config.toml
image_size = 32
crop_scale_min = 1
horizontal_flip = true
translate = 0.06
rotation_deg = 5
loss = "l1"
weight_standardization = true
widths = [64, 128, 192]
upsampling = "pixel_shuffle"
optimizer = "muon"
cautious_weight_decay = true
max_steps = 26100
epochs = 8.2
lr_schedule = "cosine"
weight_decay = 0.1
Rows from block 2, named by matrix and row number. Rows with one number belong to one channel. Each number is 50 + 15 x the weight over its row's rms, rounded and kept within 0 to 99. All counts start at 0. After the name is the row's rms in percent of the matrix's.
# convs0: first 3x3 conv (model.enc.0.2.convs.0.weight, 64x64x3x3, standardized in use), inputs 26-38, a 3x3 kernel for each
# convs1: second 3x3 conv (model.enc.0.2.convs.1.weight, 64x64x3x3, standardized in use, transposed), outputs 26-38, a 3x3 kernel for each
convs0.50 105:41 36 54 60 53 47 55 44 34 61 56 45 48 25 32 51 50 36 52 40 52 21 11 33 52 28 24 77 77 72 41 38 30 62 65 65 53 53 46 67 61 60 58 55 64 58 42 46 39 40 37 52 61 45 53 58 50 76 68 78 70 67 57 37 28 37 25 22 46 50 42 47 46 43 36 48 58 45 60 57 39 68 51 55 62 48 54 77 66 55 57 24 13 69 60 33 62 48 20 48 33 32 69 58 42 52 56 41 34 46 64 40 36 54 40 36 41
convs0.51 096:42 43 46 41 48 54 50 56 45 44 57 39 22 28 27 35 41 27 34 40 42 60 35 29 18 28 31 42 35 32 74 75 51 63 63 47 51 38 16 54 78 78 38 34 40 48 68 64 51 54 64 41 54 51 52 44 43 41 24 33 45 47 38 55 70 42 99 77 49 56 57 40 54 43 42 51 60 51 50 58 56 36 47 50 58 32 28 55 66 47 50 42 38 42 67 47 37 55 51 40 40 47 32 36 45 26 41 51 62 70 68 55 42 43 56 60 64
convs0.52 097:61 62 57 58 52 60 47 45 48 44 73 31 48 60 38 55 65 58 44 07 18 54 42 21 41 60 35 70 59 59 30 40 66 61 65 64 58 67 42 50 65 64 38 65 43 53 36 41 33 34 42 65 50 61 50 42 32 59 54 45 42 42 52 45 44 52 75 36 61 78 94 79 30 64 57 30 42 51 47 46 42 36 58 56 42 52 34 40 57 52 42 61 42 55 48 50 43 61 53 45 42 44 58 63 50 55 57 51 66 40 58 54 35 33 47 41 51
convs0.53 098:39 48 50 48 66 60 46 46 45 17 22 40 17 38 56 49 67 76 50 53 43 61 58 48 55 66 51 71 52 51 89 75 48 70 51 51 59 43 45 25 05 14 49 42 58 62 62 51 51 44 47 50 55 50 36 31 38 39 31 36 41 38 42 60 52 46 59 45 38 60 49 48 40 33 31 42 24 33 51 39 40 39 61 62 37 48 57 24 39 48 77 40 59 36 31 44 32 20 39 35 43 35 37 46 41 32 38 29 58 71 69 65 76 82 50 77 76
convs0.54 099:41 38 53 43 42 64 49 61 63 50 59 50 39 44 56 44 64 61 50 80 55 44 49 52 18 09 23 65 60 61 65 76 65 41 31 46 54 42 37 58 65 67 47 44 59 73 71 60 77 62 65 51 38 59 40 44 46 43 45 23 49 56 36 66 90 72 32 62 80 08 28 70 49 44 42 46 36 51 37 39 41 52 61 52 61 57 61 31 51 30 44 33 33 29 48 55 45 46 53 39 49 45 44 47 38 42 48 49 43 36 47 49 36 37 47 57 44
convs0.55 099:51 72 71 58 60 62 40 50 43 64 80 72 57 46 42 77 55 53 63 44 57 57 43 63 76 77 69 33 44 48 10 50 32 26 43 15 74 72 44 87 77 55 85 60 38 42 68 64 37 71 77 24 58 61 59 36 33 37 32 31 36 36 42 48 47 70 21 20 49 42 55 67 55 49 44 55 49 54 52 43 38 34 63 59 48 42 46 58 54 52 32 05 26 30 51 58 37 50 32 57 55 55 51 43 43 50 40 48 52 46 50 55 46 20 47 26 31
convs1.50 070:59 52 59 46 34 35 52 45 43 73 76 64 96 99 75 65 65 57 51 68 60 59 48 57 54 32 26 47 48 41 61 53 52 40 48 48 37 32 37 31 59 52 32 43 52 54 52 46 57 61 57 53 65 65 44 40 58 31 23 59 38 27 42 54 52 63 58 81 95 39 43 57 65 65 49 71 69 46 65 64 51 58 79 44 42 63 58 27 59 47 58 43 41 52 50 37 55 54 47 69 50 57 59 41 59 59 54 72 61 63 40 61 62 40 56 57 34
convs1.51 140:48 56 56 31 45 58 47 62 61 49 34 60 45 22 29 52 46 40 51 46 40 67 63 38 36 42 57 47 29 25 40 50 52 42 45 48 43 60 70 42 72 68 42 40 39 64 58 46 43 60 50 27 49 32 31 40 44 53 39 31 50 46 36 56 48 46 53 40 38 46 53 50 65 57 41 62 63 48 55 70 64 38 33 29 67 60 45 57 62 65 43 43 30 65 47 21 49 53 44 49 75 72 47 70 67 59 80 60 21 43 56 25 25 35 37 30 26
convs1.52 094:40 48 64 29 35 54 50 64 38 41 57 40 48 61 35 55 68 44 62 38 33 68 65 36 29 43 73 60 63 54 55 63 64 45 50 58 38 38 43 40 48 57 48 27 39 59 78 51 61 59 40 56 46 39 63 63 62 73 68 52 60 48 22 51 20 19 74 68 56 46 64 48 46 39 44 53 54 66 43 47 56 57 48 33 58 68 38 44 50 35 60 67 40 51 64 52 32 56 58 50 35 35 47 30 31 41 33 36 63 51 44 63 47 56 41 47 48
convs1.53 128:36 34 39 29 27 40 31 36 43 23 44 60 28 52 67 37 66 78 40 49 52 32 43 46 48 54 58 61 43 29 59 48 33 55 45 35 46 53 72 33 43 65 29 39 61 48 44 46 65 63 61 53 46 50 38 41 53 47 50 66 59 62 72 45 47 52 43 41 40 49 48 40 55 55 45 69 74 66 48 47 48 59 67 48 71 72 55 54 56 38 57 54 63 60 51 66 72 67 70 28 38 51 35 40 58 43 54 63 15 03 00 42 25 07 63 45 23
convs1.54 108:32 34 55 33 40 49 34 43 45 31 44 42 32 48 59 28 43 75 54 45 36 30 47 60 45 41 66 70 60 56 62 47 51 50 52 38 46 48 58 47 43 39 53 61 41 45 51 49 67 53 59 48 51 45 60 67 41 44 47 41 43 65 69 38 66 60 08 38 49 46 28 27 75 69 46 80 95 59 60 70 56 45 39 30 69 81 46 58 90 45 45 78 60 33 61 66 51 49 64 63 63 58 60 49 65 61 41 41 41 59 48 40 50 54 61 57 54
convs1.55 114:39 40 43 55 60 65 67 61 61 51 40 40 30 33 27 08 18 41 51 65 57 32 57 41 84 69 30 78 78 69 54 59 64 66 87 78 61 56 27 54 33 32 45 26 45 35 31 56 35 20 52 39 66 65 23 43 79 27 61 64 43 57 34 45 65 47 37 48 46 48 58 55 68 62 46 74 47 25 53 20 27 32 46 48 47 44 46 61 60 89 46 41 52 36 52 57 57 42 35 47 48 48 50 49 45 56 35 31 50 57 52 45 56 50 21 35 36