From a checkpoint of a small image denoising model: arch unet, 26100 steps.
Rows from block 6, named by matrix and row number. Rows with one number belong to one channel. Each number is 500 + 40 x the weight over its row's rms, rounded and kept within 0 to 999. All counts start at 0. Numbers have three digits each. After the name is the row's rms in percent of the matrix's.
# convs0: first 3x3 conv (model.mid.0.convs.0.weight, 192x192x3x3, standardized in use), inputs 84-90, a 3x3 kernel for each
# convs1: second 3x3 conv (model.mid.0.convs.1.weight, 192x192x3x3, standardized in use, transposed), outputs 84-90, a 3x3 kernel for each
convs0.77 092:568578534514518519528520536506517503491541557493512594444472526445525558434479515514544524492503503476472481533540537531525498532488463500483493551521531584520496504497499526527556533576549
convs0.78 097:452461495451488576486511523569519595554540605463526580477483490502482476520603567507494494485442452497457488528465483474475481506541488496509538473496564440481544501506542581509552630523477
convs0.79 099:489537482565569511512508498453442460502511514534527490500484535519504407475405451494475521552519519558532500522481473511473440472455536460542528580608495520495451576521522513451505480418450
convs0.80 096:494519489436506477451487466518533557512487517531513507429519576471473535502509508453473459449444440461477457542499484499472466531547540545573477494503444474527470546532515490510525471521579
convs0.81 100:517539526464488556533551555531584515459504459488459434508544501524489472479451417473447498469474493455463470492470492515464487469483525514495529558467545461441506497490487559562537508429473
convs0.82 096:496472510541455490520452487532507492476553571467500471469469486490475499455442546488511516465518516478494477521545526493537505504542562536503462545559483490517503536531552580558565486532546
convs0.83 100:499515531518475497538545547497472474502530571498492496489458503517470538496444515503544515497554521454539496501508525531526531503494504514541497523489493525505514483443535495491534504523516
convs0.84 099:543533533547512516526534460471500482480503504535527466409451540518570586535541525462469467460504480506559537538507513509488471450497521530536534529495455460511457436461527509524580514520546
convs0.85 106:495472493516505528506483515483475506541486534557564565546514622603515597624572620470500541483481475507486454480508472484451460544520527446461454471467524481436460478553552434548558442505467
convs0.86 094:503514508468489490467470458447453476486442420477527441481464376551614542467543542511524501495509510518542503515546465491503503549562530527483535499423450516508507461394426547500488577590559
convs0.87 095:431441403458482449482515466497485500496449478513499536436491593506568521518525468504523462530505491509517485508476425536419446457420532547527461532477406547496424469499491472513485508512479
convs0.88 096:455528483494559502479517525530531513512459496533476498557555541547581538534529536496499501500499505507512493518538529527552527554568527414472493421523535395485514486443445507480469512509471
convs0.89 102:521476500525490510487497481546484470522479489504477502446461475454465525502374485489496490474537493496590520470431501486518527471516518504511486510505516478477510482527570469506518492528489
convs0.90 093:510452475573523525559561543489459471481456447474450405451555465485535466498543486483485507472474449524517466486488529477452495482476502481520535470488522495498532530540517485532474494516478
convs0.91 100:429478520487534533517549582488458449489463498421406463462503437469670563485579535471470503514469462506503524489462496498467475459460499462453528454450509478465532462461437475428427489467501
convs0.92 090:571541600527525521478448418489473488550496466468493479467433445464474448494489501481464472521513439483498466548513502522560508476533505542511419511538463539520446411479542453566595476590586
convs0.93 109:534550511517492494480428475490518526496516522485488457431510420514571554507550482517525492533516526497476493616583554518504474507497438452517512494494577500469513521495471512513526469519552
convs0.94 102:503482487503516496530517498511505499440476483489486529552504572501527510507437511512499501478450462503501498455437478449495571444455540567471439523478506512525482505551488474529519456518466
convs0.95 099:486498498447499560495564578522449432585439413510463486493468446406482456415473447516498501526531514519559506508521527503517536524558529483513526493510561459513540479543536509558496527540482
convs0.96 105:479531513493473477502486509522501493513494490527526495508574497653732642453514491522513497502469467486475463455458457476460459467466491502522499479503465477474437470482473549554449545553461
convs0.97 091:480489467444470511498506529510520423493462410550535454541505461561450390558506484487470470526485473524472484507495489449492501486534497478457460452488583442473547478500523462467479490450467
convs0.98 097:446443424517571539566615570464447467400426466503509498541526473535576536534651502494478561513476513488486477519510472552546474498553521489476466541516519512501526481523483494528466545562492
convs1.77 079:554595537480466500488487538594551474509544465490501454510463467547498539513464526539525489563534496528512515513497489519526457444489453504493462497454406498450429448457455453478465472464454
convs1.78 084:486478492498490497481487466469518495399493475485572538479425421548510509508409410497550502538559465469479468482559514471522472481524526485519494475505485484529526461468497461466488451494460
convs1.79 072:513567568539568542571564526534513476469515482504517518516558561554575571578525499511484492534503474509508513579551529509561581562557579559506511595503489608541543499563568453554568464520524
convs1.80 084:462493568479506532569509464449485531509519503479494452458458465457484484412453439488508517457484486453483510454488513482501512520517534508511476538491417559533481474507525490520550468481484
convs1.81 120:496463475490516556531588557481450400407411410459461437499549555476493545453502505429463492464463491437425442491465540537492489514517490495484538622530557474448507576493537527496593492503525
convs1.82 154:476420412483506521478466527503521503532557457545535517446432451473513471518565498542479477535474557506438529493516554491469447470469477531463515457385422516528461514477509457456533487499489
convs1.83 136:446441509423478540519493498522543520541611506592579485504468454531512504539506522485480490512522497541523497574532498505467464478445476473550505483560485528541507508453442535513486514520479
convs1.84 113:583535499586512503534444481540513542518484519494492511460474496486459513435446510503500523507503551539579555546483491553492515509406416499537500511492403509507488465450499496552563462493536
convs1.85 097:490496504507504522471471468489526450497499486554510528437502470473521548510514535440432483508514547472483495549492438581543500524492533502467500531507498566556486507497560541523605551463527
convs1.86 106:513544493481525481473491377499503492441446453414460485452461529475450506504479519468502510501549523497551596470529541456473453520485462480493489518550526500571545466503472447443489478474450
convs1.87 083:506530550505550591560582599549577549547547562580552544516492478522517514516517525491532512532531484503511477494514537505532553485518489556487491593496491505458448482489490501499509544519517
convs1.88 136:467486467439510533419450484534543506504487487522490527485476507453468499484480487488497492428453525446466541522501557487488570531503514507539540496509504469506486504554557579644618547624587
convs1.89 120:524465426511535492519551530475449466439378484483438498485523506470464506495519530465494535499525507482512527529558553518529482498494428471462429510497485508527471487429547525431518523535558
convs1.90 050:436472414452458390439420373498541495471506468482512509482509517459451467464437488511461466476454450450442506535563562503519588505522593516527545503531511509535519422497556465513566480506498
convs1.91 125:499466462486517528491521502527471494475444472425466487498482505488461460461404435474542507413490530483494530549559568555589558558553494470550537483520511471509539468523535501558565554603585
convs1.92 123:567529552487419501514456495492542515491484497506518508503483507490461516463453474515497484487468477481504541471470535429443492484490503538507492568504456518467417472529545468497510491491573
convs1.93 070:536562528489521511452485534563609597519552598545508537474492473479498512505481492553525521539526526485502488554518520578548486555546511443480476451513485509529531495529525493513527471445479
convs1.94 071:491518478451464450460470426533521497511493523497519523457484492489505503448461485500546534537567564562540577503524552495539602520538569487509480553588547569617550503539524494511540475462493
convs1.95 100:471401412452421428457405430493515530534524511469499471516537500500462447503466450533577529503512521494489532510464474456449458455476463455491496494499448456455459466522457519510394491520457
convs1.96 128:447452495478471479571562545549575493521555476416415400500468485444358382444387397533589587497529544467480509511491505508490498530480497539495465547483508545514517521571501475555526509545498
convs1.97 075:508461503508517517548539497518556529533565544537530525497480492508487471529473456481450466515496473541501526434457504460503495490490458454510522428521570497518545426478455424460436449467470
convs1.98 075:490472529422465507458540536512501496536535492505524508505485501509490512551511549480490477489514473513481447515496464507469448495493523449462497513502543519501515504533477515504447521489459