{"image_size": 32, "translate": 0.06, "rotation_deg": 5, "task": "denoising", "noise_std": 0.6, "hidden_act": "silu", "upsampling": "pixel_shuffle", "muon_scale": "match_rms_adamw", "momentum": 0.85, "max_steps": 26100, "epochs": 8.2, "final_lr_fraction": 0.05, "warmup_steps": 2610, "adamw_weight_decay_other_params": 0.05}
Rows from block 4 of a small image denoising model, named by matrix and row number. Rows with one number belong to one channel. Each number is 128 + 32 x the weight over its row's rms, rounded and kept within 0 to 255. All counts start at 0. Numbers have three digits each.
After each channel's rows are labels from the 100 images, of 14976, where the channel reaches its highest value: "patch colour" is the nearest of a few named colours to the mean colour under the peak. Only what is clearly more common there than usual is listed. The data: regions of photos with short descriptions (Visual Genome). In brackets: how many of the 100.
# convs0: first 3x3 conv (model.enc.1.1.convs.0.weight, 128x128x3x3, standardized in use, each kernel summed), inputs 0-63
# convs1: second 3x3 conv (model.enc.1.1.convs.1.weight, 128x128x3x3, standardized in use, transposed, each kernel summed), outputs 0-63

convs0.90:161108128122146128108144129138137186066096153147166142128145130118149105116127012126135198135131123093170150152126088112103164080020161143134141075132128156112195186125188124136136114107100116
convs1.90:107179138128134106131160146057110108177134137084096156087097148120098097134197201157113051119159136149104173105132204114152078134179157130138100142176138104139081097106067110122148143106140134
patch colour: black (37)

convs0.115:130131102141174096108102086146145143183210123169130086162199156144185086129130136166121099138129096109130165120139108159127100131175104116124123115123146094135101091107117170170068073129130176
convs1.115:152146160100123172148170140149128152123153094085150162166182195140120113121154164168137103201122071078101143131139126183115159133101144094123145146167156142164139168147038123144213168161173087
patch colour: black (46)

convs0.59:121137171117145118153104136152161132160145142159122172144114169181061116169140169135118106151126101120090110109119115178159088111148119134150142110089162098122081131116079127129081059126161098
convs1.59:092157137171158129135199105083139155136170114132157061122138167093110131128100088128107086089120131137161138177180098082069188121095139101102113134183106095168150169130117147110198156132135174
patch colour: black (50)

convs0.74:115175082097106101131121158113153126121116143133105169118064127084061239167071099145102136130099172164105144125128137085109127097082132186125119160123144086104033102117112096076126127123138159
convs1.74:166081145106012105145126106132102120069121126125152107144165129128140103133153114158172158146179112080206122134158075136151147138127102096089109071126099198126221124087176157137167113135109125
patch colour: white (36)

convs0.28:128136000224161122189171147108117140144097113111128139159122110141043114151095055154089142111147101123100111119138131125107159097112140141143152138134168120103099129137085133122124111148144122
convs1.28:142120052118107104109114137139099125127102145163156131132132130132047131098106076129138133144176165141106130135134164138172104133148120142120128095112117127169124128111138123169158151127155150
patch colour: grey (59)

convs0.114:124156172108097168047099145116144116144154110094100157079132153124125106139224119127163143119123144104135125143125090111088092117131082255150141156147135141124122106138154130144096136072085142
convs1.114:131100138096107132131122143141122136138121125127088155117128114094131150141000128126134153153129150163106131133147182156069160136135130056137097097108069165140118128110121133160124122088082094
patch colour: red (32)

convs0.30:103080079168077079145203117143123138142080133104078167091082096108111121123137114138114154131141123135172125050025165154058141141126123159144132161132186148109179108168153103133128144118155125
convs1.30:127150101072115134122004136143135150091145092141130054129142129106123146121127115104123222095142189156129132202241160108098134102142109119105129085046086057157146085167129146163137132132114160
patch colour: white (88)

convs0.19:115118185149113139111175093150112124127139117087108074137121084169195169152094157058120169171154109040123131147109146066123164097037160110146123142091086135125128146095152125118135095137136142
convs1.19:131107063138139149131089137147153120096101122098141120134152128105084180119144131143147146098136124239138149178160171201156141144173146143159120109099144165183159170186102130099068168176100162
patch colour: pink (39); white (35)

convs0.24:149123117161092112171174109164144124125051108095093111114119120103137165139101187183161127126096121148138143095099162122097168123103092105139149139114161053132114160099145088123177154164177144
convs1.24:128129168117142100102093137107142119118080146118107147120122156195176148137176094100129187106148140129148099159170176115106048171162122137152130096072100162153093181166091143131071104150107121
patch colour: white (48); pink (30)

convs0.14:123164186110179131124117117137148161142120074024127089145185160131080132155175123178170095119108125092087129050124122189156113127126127138132103072194157087095053124128107112114132093121064186
convs1.14:150120193121225109135143130178129128123100101081166140145118095150100131068096120087100073081076130128135112198212091089142096121135119147113112145116174126148062130181182140126129142093101117
patch colour: black (67)

convs0.16:134124127080120118148103115101107102128164240075133161123216114173078111146103088161099141116164118180169141139138118061117124108060130104128114084094132138155097122149138157146094073121135135
convs1.16:133151140199120141139112161158119121097133062119119165140127111078176139134130115133146130113129161170133135099085146127134146151168099150100176117145120103092076123112066152091140131058090117
patch colour: blue (31)

convs0.57:142163056197143196132091116128096101117148163100107125104128127118178111149118155133098194085157163131108138066119124111141133113161099133133137154158153165158181086147127085120158137145177126
convs1.57:085133106087131066108056135135132155100116115144125106172119167130106112127126116115131106095093132189142132189156138156109129157129157135139095122050132150112147173198163168179087139098120153
patch colour: white (69)

convs0.39:091125187126125147172063131109068131129182178116078131084125134106093101124102180155150108170131099159123156125138169144093085118103138147140131142174113148132081053123119063157083169151132186
convs1.39:137117110158174108103118161138118146181201147134161143148170118166151155149098104134066134092134144125117110169139125126124172146157082131085123125088165130107159146116131142142123146156142031
patch colour: black (45)

convs0.101:135133135085191120154182178133126105158118129087089147138146163095114100149111036134171106144164104088115091107114156142099059154094143144109129125133138114130168100157117211107160153143130108
convs1.101:134121117158096124125066108165157136113146151111145142128126107137158149195148174161110147115127124189183140144145145168200186162116139173137149172109171204119146131112158075183077086167158174
patch colour: pink (38)

convs0.122:108124059109127087140123189113128131143156255099125141131067145123145126124109084076063103186105121135128142099135146105110120161132138100157090133142077137120119104093148125133101094103132117
convs1.122:134104059143063143109156064168087128136136050157141157101126124153124096115097158157160110135115088130136116120074148158137153113122149130143173136114123183134157124148172091167135064146136158
patch colour: pink (32); white (25)

convs0.71:080065118159108099100110105091160146134084192140094131088104154145115116101111092093145116126147109148187143166096163097134170064082176202154124122192194150128147103167092175110132175086083130
convs1.71:090130146113129113147155134099096126066123098109143158152147112160111144139171134147115109204162141060143143116133073122182083054127121090110092074124109130064089078092164051084126105063093133
patch colour: black (56)

convs0.104:117118169067107151059101103151105175154149172110122133067139128097140142138142117138255139105145182135137130181098157141082098122115159156121169150159118132111117150104104122147118129077092168
convs1.104:149178150096082122000130126141118095131135106093073103081130123117117151126127126101000131137176091106111129139136129114147088134110105083133168142142172158151097166116188130102098120103106107
patch colour: blue (33)

convs0.84:143204143145111146135159064154167146181139061178144130102066138151147144165153121182126133098140154172126113133109158118101134160152100152098142126173143118130112121099102000127116118118125147
convs1.84:197169141136142152092142112177108128137047110093128149179159156140158032146135133135156097105168117146126102139150133151114077114136117162170113170154165118128085095157088184132147142148146138
patch colour: black (58)

convs0.107:142167212151129175114138123113117162152127080150171126148092153078130156099116117082124133110126075116106122124153078151166116116151141142137079044122167130097091142107134169129114115148097104
convs1.107:135131100078118090157185127108111128123146126108084050117187097106110135133166102094133073123065100100129159206202108081072133092125151085105122104135088075138112095139108091124186121150165156
patch colour: black (56)

convs0.42:102147056136132135166115170124084120086080138144100089131136125135065123120111096135092115120168156123154121147128133104140132083035115140138147132129154112077126125111085194133129141161168120
convs1.42:107113086125144094178119153121067094104125128130152172153113157169107076140133084134194111102118087129060093112146151139099145078053117106149092137115109096106106089163152120060095086128125135
patch colour: grey (59)

convs0.32:087068110149122160128100204079150155101101171120138086116122101095198159090106168121076104134115103113160183127107083089122134120165134131138161094126120124105147114131116158116131129100079141
convs1.32:131148116172180106083147085118097148130072075104146144182165194080085087140111109083145076134108108109097092106117162124103097038072155152144101129131127104144120101133137082125158071124120158
patch colour: grey (65)

convs0.119:146126108108145094119058158121127134144164096118183089101224102116134131124129107126095089119136116045114113094134138157149142157152151086125121081118086133123133142096115204150102103087102102
convs1.119:117149131127122120111201074130156145167137118170133193136104106139110181101127140131162081123141083120121116201161118200110135095111049113194166135197141164140087157106136097161127118146125108
patch colour: black (39)

convs0.81:090140110122116139131145135180218155139095108154092142108100129133199145092120172129131136116092088119132141130069102099133099148147135095129138115079126147070132124141154133098137124112082134
convs1.81:198021130182083126146120137082091145170160147128144161154143183125100120163168113142122186129132115139094104124109097125159099066135141156156136169127137060170119089147110116062149136114111129
patch colour: white (25)

convs0.35:119102126135138179124064121124098084084121119142160129085109169198103096110148147138129100140126127102167121255139138108057110129105162155206120130091121137077110114125100123120115119115116145
convs1.35:097160143132180201117147134096072153138144119160116110006160173073133124134101114153159163175126112131140153022029115131166153134140148220088164131131124097156132164140120132122122129143162148
patch colour: green (47); cyan (41)

convs0.36:150152191137124084161123143124123134098139107114131140144157168136100116114137073187142069160135131067071125050102086133131057093159133121119120135121127118116108098125068125105119144113107052
convs1.36:083122153117154121116154110133103129115127126136159159111087100191122151168102129117130078066094154191167132193242140149130157148121122154146117068229144123114163138135142127153086106166081134
patch colour: black (55)

convs0.18:141143163103145133173106110084129130138149146109161123127117067151148155179117011163137130095107088078126060150156076101162111115104177126122160086098157136111108169092095131085127118137154184
convs1.18:110107137131127125074164113081140193148132140116120137154112104094132129136158088082097098090177120135094057153156162145125098135120154134143150122169133085079097162084183142165150153138118147
patch colour: black (43)

convs0.112:131150134161122150125094153104134060120176177116138138093192140139089090108124100134096130112166088121105088130047180186098155103126145154165133108188125141084100182108103187135084128094134124
convs1.112:141081088103158128163141098111102156140133135142128157192088147167080012080207123145165095142157118087097086179176096075176106086094124061116160153143138110133077084125129127080166070147105135
patch colour: black (71)

convs0.64:107110067106160158145123166142087094140112172134089160119101121092112133116095118119111120114153138144165133053043185111086116120034130163120164106123140135139192129135168027123146178186162124
convs1.64:133074097148115140089070126134139122136077097143111128182106136120132117082142141136064199124099067168139111215203070126083096126093105063108122135064154134095108094133116176115116130127031096
patch colour: white (67); pink (31)