{
  "model": "image denoising model",
  "image_size": 32,
  "crop_scale_min": 1,
  "task": "denoising",
  "noise_std": 0.6,
  "arch": "unet",
  "widths": [64, 128, 192],
  "block": "basic",
  "upsampling": "pixel_shuffle",
  "init": "xavier_uniform",
  "momentum": 0.85,
  "nesterov": false,
  "steps": 26100,
  "epochs": 8.2
}
Rows from block 9, named by matrix and row number. Rows with one number belong to one channel. Each number is 128 + 32 x the weight over its row's rms, rounded and kept within 0 to 255. All counts start at 0. After the name is the row's rms in percent of the matrix's.
# convs0: first 3x3 conv (model.decb.0.1.convs.0.weight, 128x128x3x3, standardized in use), inputs 80-89, a 3x3 kernel for each
# convs1: second 3x3 conv (model.decb.0.1.convs.1.weight, 128x128x3x3, standardized in use, transposed), outputs 80-89, a 3x3 kernel for each
convs0.10 097 [115  95 157 128 104 127 141 186 129 182 183 139 111 124 181 136 140 170 129 123 161 111 103 135 138  91  75 136 142 143 118  91 110 152 107 134 155 186  96 120 171  76 120 129 111 141 202 110 133 156 112 149 126 172 129 100 166 118 105 120 149 154  83 144 148 140 111  63 138  97  88  84  84 139  91 125 178  39 163 196  93 147 172 132 145 157 102 103  80 133]
convs1.10 131 [108 107 147  85 101 151 121 184 156  69 126 128  85 125 153  96 134 147 153 133 113 182 160 175 159 124 108 174 113  92  96 103 110 139 151 146  82 181 131 122 217 116 156 137 119 139  74 145 118  67 126 130  81 167 127 105 111 149 143 119  96 143 160  93  55 127 116  98 112 189 141 171 133 190 154 118 150 124  80 145 185 120 211 140 148 140 148 136 107 175]
convs0.11 105 [153 120 118 180 181 107 121 142 121  99  94 106  98  98 114 101 117 151 121  48 119 109  89 130  73  97 109  82 106  80 122 152 143 148 166 156 138 164 121  91 108  82 124 132 119 100  71  60 126 113 158 139 121 190  96  68 107 107 156 149  78  77 100  91  49  66 104  96 123 118 141 178 140 151  95 160 222 148 192 208 183 147 218 113 127 182 124 118 134  99]
convs1.11 099 [140 179 131 104 144 121 118 103  94  54  63 113 124  81 136  71  68  78 144 142 109 134 140 118 140 120 110 122 122 120  88 152 130 152 177 152  85  96 105 176 141 128 134 134 122 117  88 116  98  69  99 112 104 113 122 112 111 138 125 140 125 141 141 123 112 103 138 151 137 207 167 167 103  89  69  98  72 107 111  94 139 131 101 124  81   1  46 130 110 105]
convs0.12 092 [140 128 150 214 199 159 133 128 127  93 149 171 144 111 127 132  80 121  63  73 119 125 151 137  93 122 143 175 150  98 142 106 105 141 169 167 159 152 173 131 130 158 123 122 113 132 169 125 109 166 169 118 173 173 150 225 211 120 140 141 130 120 139 156 180 139 144 164 126 121 158 115  94  89 110 124 149 149 133 164 163 200 207 153 156 156  79 141 176 139]
convs1.12 062 [121 105  90 163  91  85 157  93  85 147 160 137 112 151 150 115 124 137 136 156 173 140 118 114 133 162 135 125 145 151 172 152 139 164 179 170 155 119  94 153 134  92 123 151 152  74 103 161  93  98  93 139 146 122 158 138 168 125 156 170  86 105 142 105 154 188 201 171 149 233 127 117  92 120 126  68 111 182  92  91 138 157 135 157 136 106 148 153 140 142]
convs0.13 080 [147 128 164 167 180 208 123 173 169 136 127 151  97 139 161 140 116 124 134 127 163  99 123 147  78 114 135 120 177 155 154 190 168 156 181 192 163 142 105 138 144 128 133 135 138 124 133 130 126 130 146 151 144 168 183 154 139 194 170 186 140 128 199 214 176 170 200 149 156 137  84 100 117 148 129  94 122 137  83 110 165 169 160 175 181 176 193 167 191 219]
convs1.13 055 [ 68  74 141  59  75 118  98  95 111 157 130 146 110  92  89 122 114 113 104 120 147  73  71 116 126  73  90 198 161 154 182 140 108 170 142 107 169 150 153 181 143 152 239 188 155 121  92 101  85  82 124 106  94 128 110 104 112 122 100  84 123  90  68 149 130 121 134 120 121 109  96 102 113 166 180 100 143 175 111 127 158 174 159 140 184 123 120 178 132 109]
convs0.14 107 [165 112 136 130 106 143 143 135 126  96 114 152 118 108 138 112  98 111 124 140 137  99 145 109 136 175 162  89  95  77 147 173 101 142  95  81 116 128 127  99 137 161 132 137 128 131 109 144  83  72 180  86 102 130 152 173 130 137 106  97  84  68 127  88 162 164 140 192 147 145  96  68 203 180 144 132  15 106 152  28  85 129 112 117  80  87 137 150 171 174]
convs1.14 115 [214 217 116 106 104 154 124 109 101 135  75 162 170  93  62 168 169 109 110 132  93 145 142  68 125 132 137 128 120 118 131 128 109 157 158 138  68  85 109 149 119 135 167 125 131 156 118 155 127 122 114 110 160 135 122 157 131 127 120 122 120 114 112 153 203 163  82 103 115 151 135 142 138 153 131 130  58  68 114  63  86  71  43 126 129 145 115 128 166 149]
convs0.15 107 [126 162 120 125 187 136 137 102 103 137 103 106 110 163 161 154 107 109 125 101 127 115 109 118 122 138 123  91  74  86 151  45 212 128 116 149 148 153 120 123 112 140 112 143 178 137 147 135 122  65 113 133 110 119  93  22  39 141  63   0 193 176 127 132 105 139  97 201 177 130 121 177 127 130 146 116 125 144 142 122 123 155 125 159 205  98 158 117 155 147]
convs1.15 120 [140 137 166 136 151 101 106 147  93 131  96 148 110 175 120  74 125 122 105  48  95 141 137  95 186 181 146  74 104 143  95  89  99  97 155 128  98  72 118 113 113 139 115 135 118 118 143 165 147 106 136 166 177 116  97 121 205  60  20 169  65  54 151 100  97 131 141 139 161 100  99 185 163 115 133 116 130 132 177 152 153 156 142 111 185 174 215 129 152 168]
convs0.16 092 [103 142 132 141 150 117 112  81  76 139 144 135 106 165 171 122 151 160 133  95 107 117  76 169 134 148 178 155 154 123 183 198 148 147 139  78  84  92 101 102 157 125  45 132 117 167 117 119 152 106 115 143 153 106  81 114 111 158 140 151 160 119 138 124 130 111 122 122 148 141 121 114 122 153 130  98  78 107 166 119 154 120  85 111 119 127 103 148 181 104]
convs1.16 062 [176 150 105 135 138  93  91  70 108 117 122  83 102 112 136 125  76 128 189 136 111 165 126 142 166 147 194 127 130  82 143 153  97 148 103 103 121 100 104 168 134 153 168 190 158  99  93 116 131  90 106 133 133 117 137 164 160 146 180 164 145 181 189 199 172 145 159 128 125 157 183 177 125 161 161 107 137 163  81 110 145 170 188 182 144 146 170 167 127 141]
convs0.17 102 [128 118 124 157  45 153 114 133 132 181 116 106 170 144  70 140 135 102 123 161 196 119 208 206 168 151 130 130 144 120 153 129 111 170 117 105 143 134 131  80 154 107  96 111  93 130 119 156 157 131 110 126 143 109 120 111 143 104 161 185 129 120 139 107 145 123 167 117  38 192 143  94 183 161  99 118 206 149  97 178 183 133  72  82 152 122  86 131 128 151]
convs1.17 130 [144 182 133  88 148 109 102  83 106 155 147 142 211  71 164 131 116 116  83 117 185 111 138 129 120 175 114 153  87 141 134 102 110 162  91 149 150 151 216 125 106 136 142 111 102 122 180 144 113 126 121 146 149  89 133 131 124 106 149 126 118 176 142 158 119 133 106 118 129 114 139 145 112 107 113 162  36 155 119  78 157 137 155 149 136 128 121 105  91 144]